Weights of a small image classifier: 27.4M parameters.
Rows from block 2, named by matrix and row number. Rows with one number belong to one attention dimension. Each number is 128 + 32 x the weight over its row's rms, rounded and kept within 0 to 255. All counts start at 0. Numbers have three digits each. After the name is the row's rms in percent of the matrix's.
# q: attention query (model.blocks.2.attn.q.weight, 256x256), inputs 172-255
# k: attention key (model.blocks.2.attn.k.weight, 256x256), inputs 172-255
q.59 093:123130156110128125169132083105167118143122146113130076103129157109236146130198146113125171203143139161144174150086082171109155082051167097095132061090174150164113094151122155095142154108096062155164168152147091174131118129080110146140133112163107114137
q.60 092:092162108187175085128149131137126212110099155172093140129154099037169078113158096085124123149121109149122140131086125139123116079194105092119109111080141079061202203137113145114177050129129107148163186138142178124079110085085120159116096162156086089111
q.61 091:128121138097137083095115139132087149117122141133107189071174130136108093095096109138116085045080119098121108136148171162157124143210089093188113114152073109023133209150124155202098079155105182147134120117075130068171101125160157091148101143132117121076
q.62 081:154128129132057208113094195123138096097079071127150109147084125223049181178105185152145173125149155078141135135157094086128148160122124162133137210182150156200078063097143090122087180145153155101077063089173132130097110118139116123137170104101176184103
q.63 084:149078103083075117125135066108120109149157158095136115133097114187146100094103130205166127104133148149084116136137150115125126141083193130132130143152130107143101053160158119164117170127148116138103090124136061122203144183201138151141143118094163171098
q.64 117:094145124095112126147125125103150173043122168130132153166162069083141134148209139189168130161135119151124120085080130115070058145115078098119142167171139118150150149162154109185138077204125101141127123143162103070133126156091120094122112062208139173161
q.65 108:132127186113174140183153074141136088114185131094092164135166112156076175156129112097168173129122144114120128165113165193183102106102132121118102126101160151191094132167076185139129158121128179104148148140133101142139087157157107076151126100105150105121
q.66 086:167131129193091086172189158164176086122155081115097193201091133122087153175126126124092147142101171173122125171092105149114160132098177138127096132124159161147121133122115126099141187065175162119130194129122120156147082181088141109152124123104178110131
q.67 124:140118173069149087164112128094127140120105190068165099093122091148169104116145125124147098142106093146171114140115114171129149111138137067178103099077152134116124083147170140166117152112119075184105148173137144136117161091063089192099117135124113113135
q.68 113:109089183108155133134149131161106106143143155075157095088141116140146124092120085109152117123152073117169075108129115130096083127147127115175148127086123122111145102125195168156109160114105054099143131152142145108157196147115084136139091131132122166092
q.69 110:114135153088136100166125092126120096146167152107086111144166137114157133142123178135126162116117163153128205162149169205181113119098135098111110107153134120126107124152104112146106108152119173137195134090085100102136060177142173130140152114134150097129
q.70 112:152098122113144122058173152117104131151120114070121132101151137200080124130161066136141147100151127078125128120162114096175138101121122119114152084138157110130093140114119124097140148116135096076136095154125142122151145131163084143121114110075120144105
q.71 122:132158084130147085148114117069120158176156138139090132119122117114162103146121126137107125072105187142093176133112151165179118129101125122081112099107158089142114138141064060122168112142119145170185149103075103131113078129152137163123175117153139084132
q.72 119:109131138173124163106122156179163153053111115147190124124087110112118139107126152118151093195137095138150080080100114055070128127145104159147121158139097135136161163115165147131125118116138122100075144156212161135125171096079118118137103113154120145130
q.73 093:161159092125178091127163157058125136196154123136098178118101146152133130165139118103130139109103157106138132170119155138145153126121160152107129148110150129170108082105041072099198139114103128176150117109079092161110130148172115193121165101112147114142
q.74 100:065114122141104125139138096142153135078127139156112121114118095062194113130133168144113100141142149153110132087078140089096120162155121136127084170141130116123169148127161125148147104142143152115113168151184132108107151121108148140112132122167108126121
q.75 112:103137134180093116175130147195157136084121138161129113133103086071151125110135160123110098180123124142134113067087121086087139126175118158132124170124093130145192117143147138128153101128137125135093167156180154127104149118093146114147131129143144153141
q.76 081:074120082124113098092050142126101180078099131169115128167133109105170069113146192119141125157204154130108132052095136132101140141152153108146057183104125094156119128112139132105148151126126190136116203154201141138123176109124131144102139135140143123132
q.77 088:153152106136142150135180116077088114189131125136120144140114147160140119193145074114096156098121137109108150177140146163139104152101150141102128095106164121151092076097087058113145164116118138126194106082057075127099143150155117176114141126146115100153
q.78 104:074098148144089141122120119174146154052110126143144103138136113106123114083119152127129099124150135142114101092109113082086139142167123129159097148142085123132156171136207172141109120127145147099063171168218158099131134105089136109124121152138094155133
q.79 092:144132107156117165098099182174143160095091126149177135110106129139109105078192161124139088187129090101124096068124105111098179079163130109153143145128119133129133168097125115129112103124116115118081123159182155131146169082080102088138132131122122123147
q.80 109:140113120158056105082083148136163186121112160114133127130173118101139136113123126124094123150151139186043153112073106169097068174134156053143141128111140096057178128142122141167121173074106130181078137082115118124127135154099190053131146127163129132106
q.81 124:164141194078131111147115158104127099104077147115175091181109106200091123148094121153118139127112098109086154134148081144129113121110104084141125137154168169160070083112151090154135184120180124154100075104107144093131105100135097112087127086085138175158
q.82 125:165170127166182158121109156145136121159106114141206144130078121144119148140114097089124194142116091117099118089157079140127165157131130101152134166146145161179104045101082078156162148118143093111094083120139125135075151081141138142094089111098130163143
q.83 108:083045112083068131144142112129101151127127090190087090130155153135137081130109137145140095091131151109150131170153164089140066143122128200107128111128090098063167177147164165058118111134155150151158140134118149121169113173149097123135127150188109116137
q.84 077:132128099143113095192131154101125121145149120148110066190112146102141131176133091115178103091101143148126127199094119091124088131073139188120148132134125139113131142088127090107146120232199143183169123149106094152115110135158085094117112079176085128119
q.85 093:145153097194133153077115160139174139109111104143176146103102103090141141146181141104095138212134082106120118055081101142097155108162109103101093124112159166137129086145123125110187134085111078078119143161178126153083192107085127119117106116142125153159
q.86 084:074120154135046125158082116167141129074093176152153027151123136113181109123051139112097097135130113185103133149111101105113104140129172106153076137139137124112140141137195165148100159120180158168070151127178142142115128122104093102103094134148094137162
q.87 104:103149130171079180097127126145133154098081131176160137117059108116158125107179108180086111161126062125073109068114086098124111110162148124140123142105126126138120142102171094122162147109144095117099159153122210133095178098111096122073113080141109104186
q.88 092:091133069104136060130155124087086135154153131149052179111130111129123108162132124107084145083159183116105120087130156152156120120138118153091100149085150090158137095146084110105205155126150146137182163120117132111115125140193130208117157137131151113097
q.89 111:160141133093154119136136117067105098209134134107114152135138154153109122155135099127149154089105133128130161195159123169159132137118146107115155086119148129130092123105078087136126151130116106165175083105022080139142107153174116107127133113118135115124
q.90 080:080158110151150064154184146118096148075145163121116106107130128141127061167146150065105136172162132091162152067096176149114100121128125158125108108095119114181079096123081093067156144133107169172172148101183126083151150135167114203149148115144115154104
q.91 095:131152101088130086132150104063109135186161151114073141103129149148123102155100123125101128077124165124092163155158158168174135125112141111126117137110171107139095077148070085118168186126152136177159126087058108140140127141169107196108165127106159104112
q.92 089:217121154133132123132130092132161089181139137103135072150125150162100141119104115130118156145086135149166151219127128135175133130100149139153171067174136160110096175138093109168118093140128089139110029131055109172174095139126098083146094092084127114147
q.93 100:166122149176086163128111150188156125089100106126179083128109119118097145093137138116145131211122093131171107104111112097108128126130100144165159139157117178107162157136174165125096108129138106102086115169178136149142163124086130088161099118150131156133
q.94 124:179132128089166107137136113072106099197151139100100151127138156166127131153114123125147153101116146113133153187173150165178149116111150111122138098120154120134080104115068105121108152116100123156173083096034096159155105139155122148120148128089143101116
q.95 107:076151053153114142094151142137090202096077111172134149097099108113155082152170089117089098120187120118061112069096114112085117135157159120120076158080143095138128108128117086084183161111122141107142216139188153098090174098138117159113155127167107117168
q.96 124:088152164136150147172190142164154119082170185091054172104147057102110203105163160181154128137128162122109163105119135162156154106173079066119198121103144064155162149149136152173100110118132132125186102130094160127131083140108112078132149085103167112113
q.97 109:191115115159122163114075108151098084172130068112120149085107203192038184132110159108120118122141133106148133128167103078199151104131104176112146139124111180130106137105135143125136181059142144133097108145103127219126113126164136148150164186069166106111
q.98 106:108131089165104198080111072182052116122150059168094131150144153171025153123137089134140125097157153069122092120171161082164071151134086198090148139171141125146107164143135153129118113138083137108166071119098086148185080158187133093182154162134148101112
q.99 134:167165104167080077167127189113211138133107144145122165145091115087149135135123199141088115153094149183112175126093097130119190125114144108107117134099129130124175118118086065121136138087164151171073155125135136162101096117103164150097177102110171111165
q.100 100:175150100182090120130119166134160139089060121135142159119070115134112144146115144122118089135101125171109115141125105120137150073155128112150090123097127141147146081122121093123138183093160133166024152155156163157081095080093162159067151126120127090181
q.101 109:069078148070149105136122086130096117154199114143109148099154162105170146081103161135157138121168146082180109093182159099132083156159117168160167183157061089107161161123142172146114100165119123047162077096129132138147178143145119150176115145100158155084
q.102 101:194141107125110130144130114092127099185126142084129122107139131135128133159167090153118158141144102164114187162122128233173086140088144100137152093117203132063107113134113082148123137122112078141185138122044067143159166183132142138116137111138152097137
q.103 093:061089177043153083157106078139153116124193163107119112122147130113183123073115177169161127099132142125168153110145160122122132134140134122167125148207072095106152185128167145167086080179127165092121107152114133124196150141130119099132090126086124151052
q.104 108:187134113174113187089167155137108134121099103118145103142109125190056105147148075119090150108141102083080113122179088113160142104095153114082135081116171162151064089109130101090127184097147089116114147111117155122136120111123107150096133124121123112167
q.105 100:192154053192121133106112181107160142159114092154163172103076122097120115132177089138090145173143119123111096079090108108147128108121128146099118142120152132145131132097070053100190144116121129108136140131138120151106186130120102148130131100135171098144
q.106 101:109131149162142181128103123183169154080116129135182126140105123131125147090146178132169099175111089128159115104140115075084170103145121127160117133154084132111149170083163177122088083132097128091085109162177160130130135066077131101137121129105111135140
q.107 106:110110113191075144096121160160153157065093129145178118108080104103124121104156117144111110165141094139101078028096089095115136088139083152100134172106116144139173128144142132119157139103163096109059168159196193126133165097082099138128128127163152128129
q.108 101:093080181121114129149099087172143114099139131124120080135163126099123159095069192124153134116125136156161127151149120105125125142139111121152120128167095147119142155150202210151084107132144125121074127143169151117153111122093148099136099160102103155100
q.109 116:166160087136157108127140146076111128191153114143102144118123145135126109161137104110108131132117164132122149140116140167151124110121133139085133122106156132155107079116034064104169149127097132170181132106055096168114136127162144165138161122132156091141
q.110 084:062164114092130100112174143098085161133117152140108120112122087137132089198114085086087098093149138138082107120118134147095128133154177102132066165086172093171100054165130088093174181141157154174140220132155135107090132122146124173071132099150111113168
q.111 088:172152064186148170106154143153116120159100084131163123122118129143150108141169044120078139158138060103091129143144110128110138103124195155151131079110157145120079131058122062076141105103081077081167132126115098118147192118112106115127108108166087130191
q.112 114:087187146118152158133188100104136166099177201093094081089139061062156146095153097148098101137128160206128168121076156128082139162121099095136169084171134104121175179166153130161135104179105148109121158110144128149149108151093153110092103132146116128129
q.113 112:103117119125075136127120127076087148070111134127059089154143123150092068134124182164113076122168179137098153133127177101144108143120108145092117118094159109127116092179179131121104132110123176174167144128101124093158123168101140144144184140148176111142
q.114 102:154178148174159119146082165114141074149115118159155103243117115111143123198096121096153133156099139152109170171109095122079123109093118130108119128117131173141113069094095139137173127115169128198155093108110100133101096078132111124110109100085142162121
q.115 119:127073084075088126110144056128144176124136142117088161076161126097140146058149145160118083134136112137142117111138139157158117085185136117128112091125092070073189181157159210156113099111099141074094173122114155149164098161129164120183136221142109108120
q.116 104:080085116084089118143169090165156163069137151133092131064136131117133100092115150159096083100155123139112111084120139138150133122149137131149122117139098071098200187135196157129108120109151170095109178149154167134131115172108117190132116162155112103121
q.117 089:168174162157169158162100178131104082182129056147151203147111130143099208154159082121176140154065109098157116156138104105122125122133080139108162145107126187158109106099106125134127082127121127163179092115068135154084107088116112069148146106127150123132
q.118 111:071123102141089131139152146136140151076070134172144130119091096096156133134142104166055061146123074120058114095123082118120131099164147132085103139082140099127175101114157108107154141100157089123085182136130196099088122113115103128079128124171091097166
q.119 106:181168091125189125141152155065095124193132102116110194139122142155102145154161086125154142127097142093142120166140127156155161115127130131088157123106148122156087120083051086091127128151092117153187092107051090154115125130180102118135153119115162104115
q.120 097:180113142112147165075079111142116109172137111110137150144154169129092141083065134117169175085148155149149113146189123149147136155157114100178140143150146160080118107183159159153085103097107112097116114131127101180114147126105162106157132180109109143109
q.121 086:142163079169145110145151158117135152138123116117120070109143121086115103166135038101076139121145122157120095092091126128114106120122141132078082096106179149138155041141111099088191142142128096145137174143178128128073118150117132163137109111211073128149
q.122 090:095120137125080137129151142155138110093112153162112119118111099077114136125140126138072093121163124158084133059109076130118121151153106127096105168093175134116171058168194136122158148120165080121098204147159175118061154136089123110110124129151115126138
q.123 095:196157069195120180088148179135123137143103105136176155126091131122112134133196089125124141184148088118093093081106083138104155098138140116108119132101190151107109090114110075087154136119100080115125159142118118152101197099095113120128139096153136106164
q.124 098:162175073169149134131156169079096148192119096122138175120107138162128116168170051120102145124119129110104124146118130152145113115101166117112132092086175129138099101087058053108158149134087118154181107111064089139107147142160111155125143091153131114145
q.125 096:065091173098090099173127105156150097092159171132105087135162117116121143098057198143154105119118164168153131124141136112126116136153090131122112154136090123125180145163189191168095120134176142146083136130161170117144077131149166123134122156097131152091
q.126 086:173165087145125140120166132095124126194138114106137134118110136136131116183133031129069151107117114136106127153115125149159071145108148125118147105121185127120116083119096054125176141138122090150164114134078088130092136164143105137112100086166087117168
q.127 096:121091152139101147097095137180147151059081126127188132110105101104107145081148147150156119164123104137130096068105105095095147112151092129151131160131090150100172182123176176147110119127131108085077131151180159123149153128090094101153107145124129142137
q.128 129:094068118103089138104095114134089162102144124136123163088130090153118135088125124211137127082165107117087155075179143106143092133156078143161157180110092083050150113118198131164073111129120090129116070102116140056127167114135154126110097152171140153077
q.129 142:111205094137115130172100168132113160124116127182081151138127084123113107129092122131109113106085195142123116160160182082155188169155162145129143127095115101115142097140093099135140090159137196178122107122090146156105111124154159125105171138129147111133
q.130 137:096104101127121133079111134133126162139134178071084141097190135103158136081172180164105132107145178146148201075147187158127132109134140114104134103160135070053154127178129103160066068143071110105173084149079105058149095171128212125126149112178125089122
q.131 151:130159170121142148162139110159097095080110068178149133142086137173076130162102089097132122142122080077115047155148101108158146153134121143159130139147097174170080147124148174110185188127174134123082130128149167170122160092137060158110086157077127149153
q.132 097:155141174140125124230081144183165105143115156127134055087106117125140164089058116107081107115110119168132123121132111151141126139167129107217147088136126118120125117096130135143154114089124125124108114084140177164110134074111118128153174156054109140108
q.133 108:094105189116126099163140127145142103098157110123150139076172107150118161134090115125140114178082089072144086127161121122115076103149079147189118098130112113086121140152153171097140121132121093123156148158116180116161186118181078138170126118146101111119
q.134 086:100137140093110108122148047065151093088152145091118172108153071152087169119110099150128084139139135139115133103114130088116115148119120124057142130142098131188124109172150139136093171152158141137112066109149126130123131186095063139122087159120124126153
q.135 121:171132121177096156113174171172124133143109105177160114139091184109129080137129152122134146163144133113161113106116102103170135186149135140235128135102192144117109140042146098081179098081155097091119132106129128127080159060125119121131159097120165144152
k.59 086:147092099160063169082184175097138097119147065099132128163047118160050118143114085178114139096132127085094110077152087118155156182154079170113165117078147140114140136132166145082111093091150120081126078113204163094136146113102106133107191152116139148146
k.60 094:114138158132158192070048135141111174112130139151113179064172113149153160058073114143110098095112120172133096137144161097130140196161194095132177140149089091129143168166204101159060123136085166105117066086139155139120112109104150099116117127084128149093
k.61 090:124188133147080173167080115185101170075081130192123129107162125151175124079146132097084066206149071172107167109120165145063125151124171095102148124165121107151096135104145075088085162122080150108136146105132117106142122162130105074138136133154107118123
k.62 085:153126122106143046157196141086174108193133163069127104161115115081141101182163150095141189109123128128155109157098116156199084056102087133133085082126140146141139128142076148139175124181184112177132201139115120141123112139127105146117096141128145106142
k.63 077:088147129172149125117148138142124128128081100112176156124125161132096140184165089102145165184158115087123154173098144153084125089106151136076116163132136136172112097097090158097154124142085117177157188121150068115136131132137195145199102135128115143170
k.64 137:131111136116135175155104152183161100136148079139181154118118167132134122181109071125145153072119116086187090162125110100116103157130131201164166103117091122083132157082173129088090100137139112136094133154136116128103148132080075086127061135165064168128
k.65 094:134137080130159109146079150132126132173129103147129125172155107092152062076089143156185116121108145176131104086109168145078135158119149141179184155114110140112169148169124129140112109111051105117129190172068115188177188182108201087187113098195112139097
k.66 104:101088110120155100129100109142086170131139136149135101111141142128128092061112138112135117127147109136119121071149129141126106118129139181156153131138105107065174157151126148139118128063065097086122157150156130170215193126129195185161092130167116086040
k.67 134:094166140136092110173166156124149124095136176104083164153141083095094156137139168192108106149139165144121147135101160129107172151122141071129133147161128114171144131151121082196128119184162176148173134154118128080125071174146159113076176125150183124102
k.68 111:114145076094125095127136128083133151154123123161081102135146105099141164123097125157111101129146172115071152140147133117108147126149138097116083144133125118178126120152111131157164130153135179114189145110167150124120094131142145125124158165112104116165
k.69 125:172110126171140136141126141184168125162112114143169135135060168085161100142141158112183173146133104123157092117103053105116117157112127165135161153152144164126185158107122126121123115117122094092072108121161109190161192123121122129188092108117128137104
k.70 104:138123121103071153061118160124106143118129146195110133075126141150112143121102112147078094115138120153064085163091114139105078137135118083161066156137148129069100126181213099101191131103147155202115179114079143110099156102086122129069138098119148099169
k.71 113:181133166186147148139134162168176098138158137137191131163101140068115114159130165135156163172105141169181119168070075132108108170088149129124173121153146160132180145103111114157105117170171105094101107102135068154149131108085145094131098094095153130072
k.72 131:081108128061132105146120099096074146109110100101096110104170089188117142124112083116083111081145085092114154097194180152152150080181123129140106095069107091118063079133129168103112144099088116155150144125097182101110118125150097139138132188148096152158
k.73 096:155145157109108162112130117123163115137175155134148101163135109114109146114103157143137117141095185188132096154060137105107053182122147127129150124200131143133184178147164114192128119225198154158129100108116057178151097140144160118090111086081180110094
k.74 106:142133169148190122216123111109145072136133109079156125196135113077124142143141118134152139152107106111178144134175114183130167112101127114077192110101130178177137075090047167137101148168138101054124093101141148127145082146136131081178151162114151156088
k.75 110:090148171084172127194135125068103123104139152042126116159135064154108148116130138127159130148092123104179158104191184141144165097152080159096196095133102088163110076105079178168064124183130110131127059135104148093139114146165101128166153188141155148074
k.76 079:167142137150121080177150141145176065125172116050138105167123105112123137130117094155152101095099142154147116128151064175153207114116088171131167086078101154137171123112075157146110128140141085133091129143159141122120086122102112124160120212066157174100
k.77 095:142161139163152160124143120179157111124168161154147137162145126071106110154122151138149149165119183164127118185066129132105094189102169094116138154198154148154183165132113099188147124184160153105126121116142067171157082137145172097118134071116138106090
k.78 100:118135116119132098169127132106115123117092088078113134149138105150114153103128093124117124104150071098139155088197107180165217069133097125087121105038143113144088063104086164094109153080094078116140137139110196099103117135125104142153149198137118130137
k.79 104:079127138081112095130121109104102174106101120125095123086163100197121122121112087096088106064152088124101131093172173124159136076197140147178096106066066051080099076171154139105136116095100138205134163128077162098109122100124115165107101160161104134159
k.80 093:070146091129197150146120090156101122139138087104156109159174143105101142163154062072119113105075137094198098153184141072166218113115129169112118083135110155133121119104072141077113133134143173110184134199155177132134162143172090110137098196141098183111
k.81 148:127088077117117169086111112180123165109095075171159123087124162135159137084145103136158106096139092098122111084169112091149139111189091147189114101139078102082139184117181136109118107100099102083079134135162176122098152081132125149109093123114077175153
k.82 137:104108121080126102101155129152151163111124129111141141034136120173135160148146091141114132089161095101127142133124157128169128070143105127198087095115100072080103182146191111115116106116094129133098155159138137092123139133106092160140065118149065147147
k.83 118:175139110195174141160134145129126106153148117124141149221137127061127078096125141141157104123073158148152120145113097156103138205107155135067177120086187192159170108097078156134144124131143107110120114103132106171112151129140151110156154137132189106091
k.84 080:114136127132157115156148149132119146112138112155145154205122123087125064116152145126176112116072146143176135124107145094095116203156182152100162156151125149121149149100098126143116119145120110086071133137201124169147163153155142149140121122182124121061
k.85 113:072137149054106141158118091137094137086139139115116111089153080194091129123085134105086114122142114115105145082175203124156135084153111122163123118128092067125069079142186131163082140111119136155137088122093149058151113106160120108108138160123125185132
k.86 093:126119059132153132133130169121120171135091077099120128115112119104160115100135096124178122106125082105124138108179115137133174086173089109116109108051143118093131131054140156068080113076093073101116158166153181114096178152102119145182097202147074138192
k.87 105:053147134058108094143109122116117140080135132133081143090165057176100107106076101122097088109138111122119141074174177126136154082190118138169119093071097046090095077160143162131121128106108126166113122145104190068117120119141134168118140136143108163129
k.88 110:178137166164139122159166153134167056111183160103147114171115118073101108131131179171149125167111185157155115152091100150094105187066128121101171107152176182154164128130107118178131132181190103099097094117150077126157111123100155090123142100082193126076
k.89 105:145138095174102141052111145158157140142138142210151134133133153079145098131117161133130126144120161174107099161060105071087075164110173119139100172194123145105165189160179089149170096132175164141112155112156100164145152102113191116081114062128106100137
k.90 084:186152174164149128121147101105169092140144120081167080220108100111143138149141145151153149100102152171152126176116116127152104157134128142142144096162180147174165129128109143166143115148120135162103115108106068206149089144128154113159115129089175142105
k.91 097:170134149176127146107146143141176091130187160122162108156110140069117119129136165169153115167094193177153095159044093146075061183080124123120162141165160168129184180125153120153137126163194120110119122113145055174150142133086169118130121077102163117093
k.92 092:079115117137122157081075134124072173159079102175146194083129186138126142152128130121096132129142083133108149117133156104145101124153140137163116149151100101057059122131173128119141101116129139158192157120082123123091142115170154130117115130184063131160
k.93 106:050111107073137122124109107092057170125094104124114128085154129184134142124101112091110124088151078094122143093181186088167163066176131142146081147105089078102054093128129141103132123079071151146154130142098160097115142128163087156128118189188110152166
k.94 120:179123100169101146075132140142180137160130136187144133118101166076155105146127142140148136139121185168116091162042114102106047177089141115135126152196146146114187205157150096167159104159166154120113146109140074159138151100092170128112114051117139096139
k.95 105:120184177125148093191152113145176103072181140097127110184147041112114132127103116123111114119110149166151141124112118164135175139151139116124182086080125107192178099124087142142121132151135107154084117137115134113131060129083114118123120151072161161092
k.96 109:089129154128159110074153145148102170097169164160181137144150115099130097129080093142129098079129112135114071116080157136107077193143113113193161144155129151097133223146149116131120123145057149148102127149113121115179171102106157094125092108177109151107
k.97 120:121189146166157131143139144104148134150108156107106127157192100076157144089074108117139087120116131170108095180093126131110131150124188030079096109045203096154179109149147130102096150137116134140131133122079130137087104149091133083104108102100159097161
k.98 107:164153099139155169080097123067140151194106070166115065123114140127199109096113088112152122159114137135117064197101086124089093124146138125082118134112175140119141152113143174042155135099068109136129131086119113191084145125092112106176099119071109113145
k.99 116:067108147159146108148153150119087161068127171118154149125133100154102081115112172099129118139126136144163151058119172130150137142108143161154140149131114095092150133141127102166091114150142099127101110144168116104161121137157149192092141109181169102067
k.100 104:076176141154123104159172115110098142047169177125106162152164076147090114145094160139108096141109130167129139122107171117143157145106184084137130155135123098129125147166118071155125134167162147128126112179138097095137072175168139182044165092147184042086
k.101 101:217125105082147116126101118069157109199119096091092083147109133130162154103100088166133141123150147125099109162173095149145147113127106138102156083105150150144143119157120182132148144139141111122155092113134113180113132114084125118167111181102105110147
k.102 106:071135117147140127153165142157117178110136130182142170115098129075145077168164156117142142128135158135147093137090123109119113175139186095167097215166139131145146138091102078134181112173134160114123159109135141142117079110161125124120136112181151139119
k.103 109:184096101119127132088097140099149097197100083124142123119118155120173140132153077141160135123142095087127109134153058140130116104142093150101125096077137165097126126141132198090127137103133078113137151117137165138101169104101104095182089166140077172173
k.104 101:095120106118107142104130123160120179066128156193131159084150129165120108153097122099085107112124122162080114128079165089120095134147156139152063173150115073093118117164170043127150109114102145182109153133113122106112169127127125149066128070149114101152
k.105 100:035149177054122132151125118159104169085142158122142126107172074154126112152124116058079128100144110148126150101131198108144130114172149142177109113115080042095101062134144138149090125143122129190109134136096140065111107101134133124132107163158129205110
k.106 110:109122114075110121121107099105099159161080105139111114094146103190145133110112061103083130095141050109107142112176177119181142060191124144148098108064078097095085083153129154097134107080069131175154138122088179103110138109143104160141102164144081140164
k.107 112:059130144057127113141118138116076156054128139117106131080144078196082104112100115094106098105120089107139141070166173121120153097168108161146107118073093082091093055141151140100088139103109108174104117164109174074115148129123111144132147164156108169117
k.108 096:166086065149151130131097122087113126175069070115108168135105202140149165121142108151161131111147094061106134131202077160148180100109096111068114133080144159115083116109080138075127151087102092057161136132139161123127174124142127129159165163140107090185
k.109 117:150138165120134142125143142142162105123177177130157119144133128085109127131132157141139145141097194166142117169047135121095054174092144141138151123206122130125175177149157110199123109193177161112115104128143059150171128133118157110119122085116153128067
k.110 089:162151152199129149136128130161193077074181137115111129164146089070101145137125132161150080152108192163160117134100035151079099170136077124111151128144154136168194152124102117143114141152172095119074135141181114156137132144109141090142137099060155170112
k.111 094:055159132106095108114103087174131195117119141198116131104166089150147132147104099088058112096144091129114160142129144089142145137200167094188074112108102053092113096139166101141148087098064152194149137140082153094085127096168142139109083114152097131134
k.112 132:145138164133134112184127136076079074151143132092136127186125117137076123163101139105145112172106130119124120128168126159111082144100129116107135172100165180200114037106070149139129185139164119144141080122112099163150122178178147118133170152108210136108
k.113 095:135118134187164108163118080098087068185183136116122157179164143079099144099101131118109129118108140140150139133146155158117138176142139130107153150134137154140138078130057121164137168143176126095189121098086096151115128133130167119138167161101223099078
k.114 106:073091101062122122086126100169067183105126108159146155115157125137102104104140104131127090055127102114145147074198153108129178153195131145192149135151058092079116130122170103146115109135127132103118118115155189118119145085174125145139135152167096186072
k.115 114:169183155171178134157090187114145098175125158130120092157120124100121095127097154101158115183078187118164109169095125130098153143091111120076147107121173179192140081113062152116112135150134141133187089099109093148157115127134153092156182145097165099137
k.116 115:184151144179161115158140160105138087152155122111117107193108117070116109124129151119174115163123145119152106147106109158106126153098097118067171097088183182185175109107078162126108147159127080109129104102135100148135113150079136121169149165109192102110
k.117 086:056122148050103125080125084117101176100127148144095136102137134206084126151121129132110120116142123085093163108153191088178113099152151157148098170185067061097077157159163095135130129137107184164133094138146158101135145111184084194091116100169098169126
k.118 105:093157138095141092158129090118135126074160143119067149136159039137073090066059138134127084161079158130140106091154181134120163119181118142137200106068100073162157093135108166158100120144142133129096068118103163093162123142150132152162159143101176124055
k.119 108:123121166126082120091135107150147126118150161186112124141138129120131101144136162128121125128106181183111109143040158115118070177111181141174126157184109117107152166176140093176152108176161194180117130111139086157158120122150164121083138048118149122107
k.120 096:150106065134105141124093148168132153115105112156146125077109217130162160151121091124092132106152103093071112134111087125119136130077115108109063120157142129132092162105191056072088145104111123097171132139155106091133126140081090152083116107134077107207
k.121 089:102182134131152153159162158182108154052133147133158136180138082104097106177152173129151123136077165125187113149119140081081130170121131090094162126160153133175143132087117105188041110175117150115087106160131116101146103127131127061116128114129145170091
k.122 092:104151134132151125206181154136142136056131144097130105161105092111100100131114174138146101178077126125163101113145149128070158133088096135077152124133157120174140098100101154125090147150144120056064078141177141055137140146121106120170165130122150137081
k.123 106:029146140067100122141112111169090192055140165151133117083166093149112114142113114083060104111117083142108140096131199095124117103169142120171079114138075037111115101131173103149097113129122162190121153137105133057126136097141134151096107125145096170125
k.124 091:099151178107121132103134116172142138080162167165147087160174101108105102157109143117105135130100178194133124149057167099099052167145178125169123130193125100129161165162166101194128093164166181182110129110124105153118074113125138107094082089124139159086
k.125 099:179095113164172123134148149071122085163104101078100154125097158125108131112158154186186114168130152087154109126183082167129139115091073142073185145109163198142137123106074155101107161133164091042123099139156131153155154153127116129162189156124133110103
k.126 083:064184140145129174123132143210106164058128141169176134158171095086082109170137143090140099155110123152145129123065148076056098184145188106158119171161120094166138119104174086157097119178144162132123120118142128108110106107132134086097071099140122193086
k.127 108:094116104093113090135128126109076160102099105129099114082138113185111111114108114108111120108147061086120129077182158126148159080157116156151087122067105095111077070155136149079125128065104126180144146159127186107114137132135102157123133182162105148167
k.128 149:133103132121148107042101148131146156168109119179173189120091181164167137130118152069156140153132088087108116114115075089122062098125218109111124161152105112152129152134106121103147195098130150104086127125141120145171194114163136147126083129095111142119
k.129 115:129109164097116123163120101091143082133121107047102091088181123105067137124104164148197108125131132142183151106165160135128125092141066127097093122184105142122114147183158184106092158169174104085146115131179165123109081175104108205161134169168113125152
k.130 161:124071128140152145111105157132120150138085093162161084134114161131099115100101090072175107128109087076137115110138081104101101089168149120104102129116135144131148152152139166072123143100136110074100128150167176125082145092127102135149076131143077119120
k.131 147:105124146056120053160193097106123113128156196047075128115136101126136136165190200170109136148154157166144163120125158173176151098088126117126114136139124097150097063111093137174153165149177145163161164118120101157194108217162126150135163130085177130100
k.132 105:127128155128156073142143093117173071157176137109123118138132170090180128106152174130127160174154146152189089116100142162107132113090146139124171115168114152159141146118102183155157152081126129122148120121168102222167139160144092186150114100069154125147
k.133 099:085122154085127077154146156143137145125115156166100149164148150073128104129143175092156072113089164124185107103092086131083140126156163088153085140125142074150199123114122133095127144146159199146110180116147171150112084109119095115125128106127123111108
k.134 084:125140107114098131135174133092100141147129225098101123120131088139148107116142089154137116128125167143112121131091143165104169118116151073166096143093115078109145086103122071170120110149159160163147132107096144064114126129152109071083167140170128169126
k.135 113:120111179125171112169131153152165064109163112106170114155161157063110203138139182109144118138132101135183156118131095174119127095131101145101093115178153167135105097162115178111128145134148099081130164189156106179100129157092181107158129084109144088106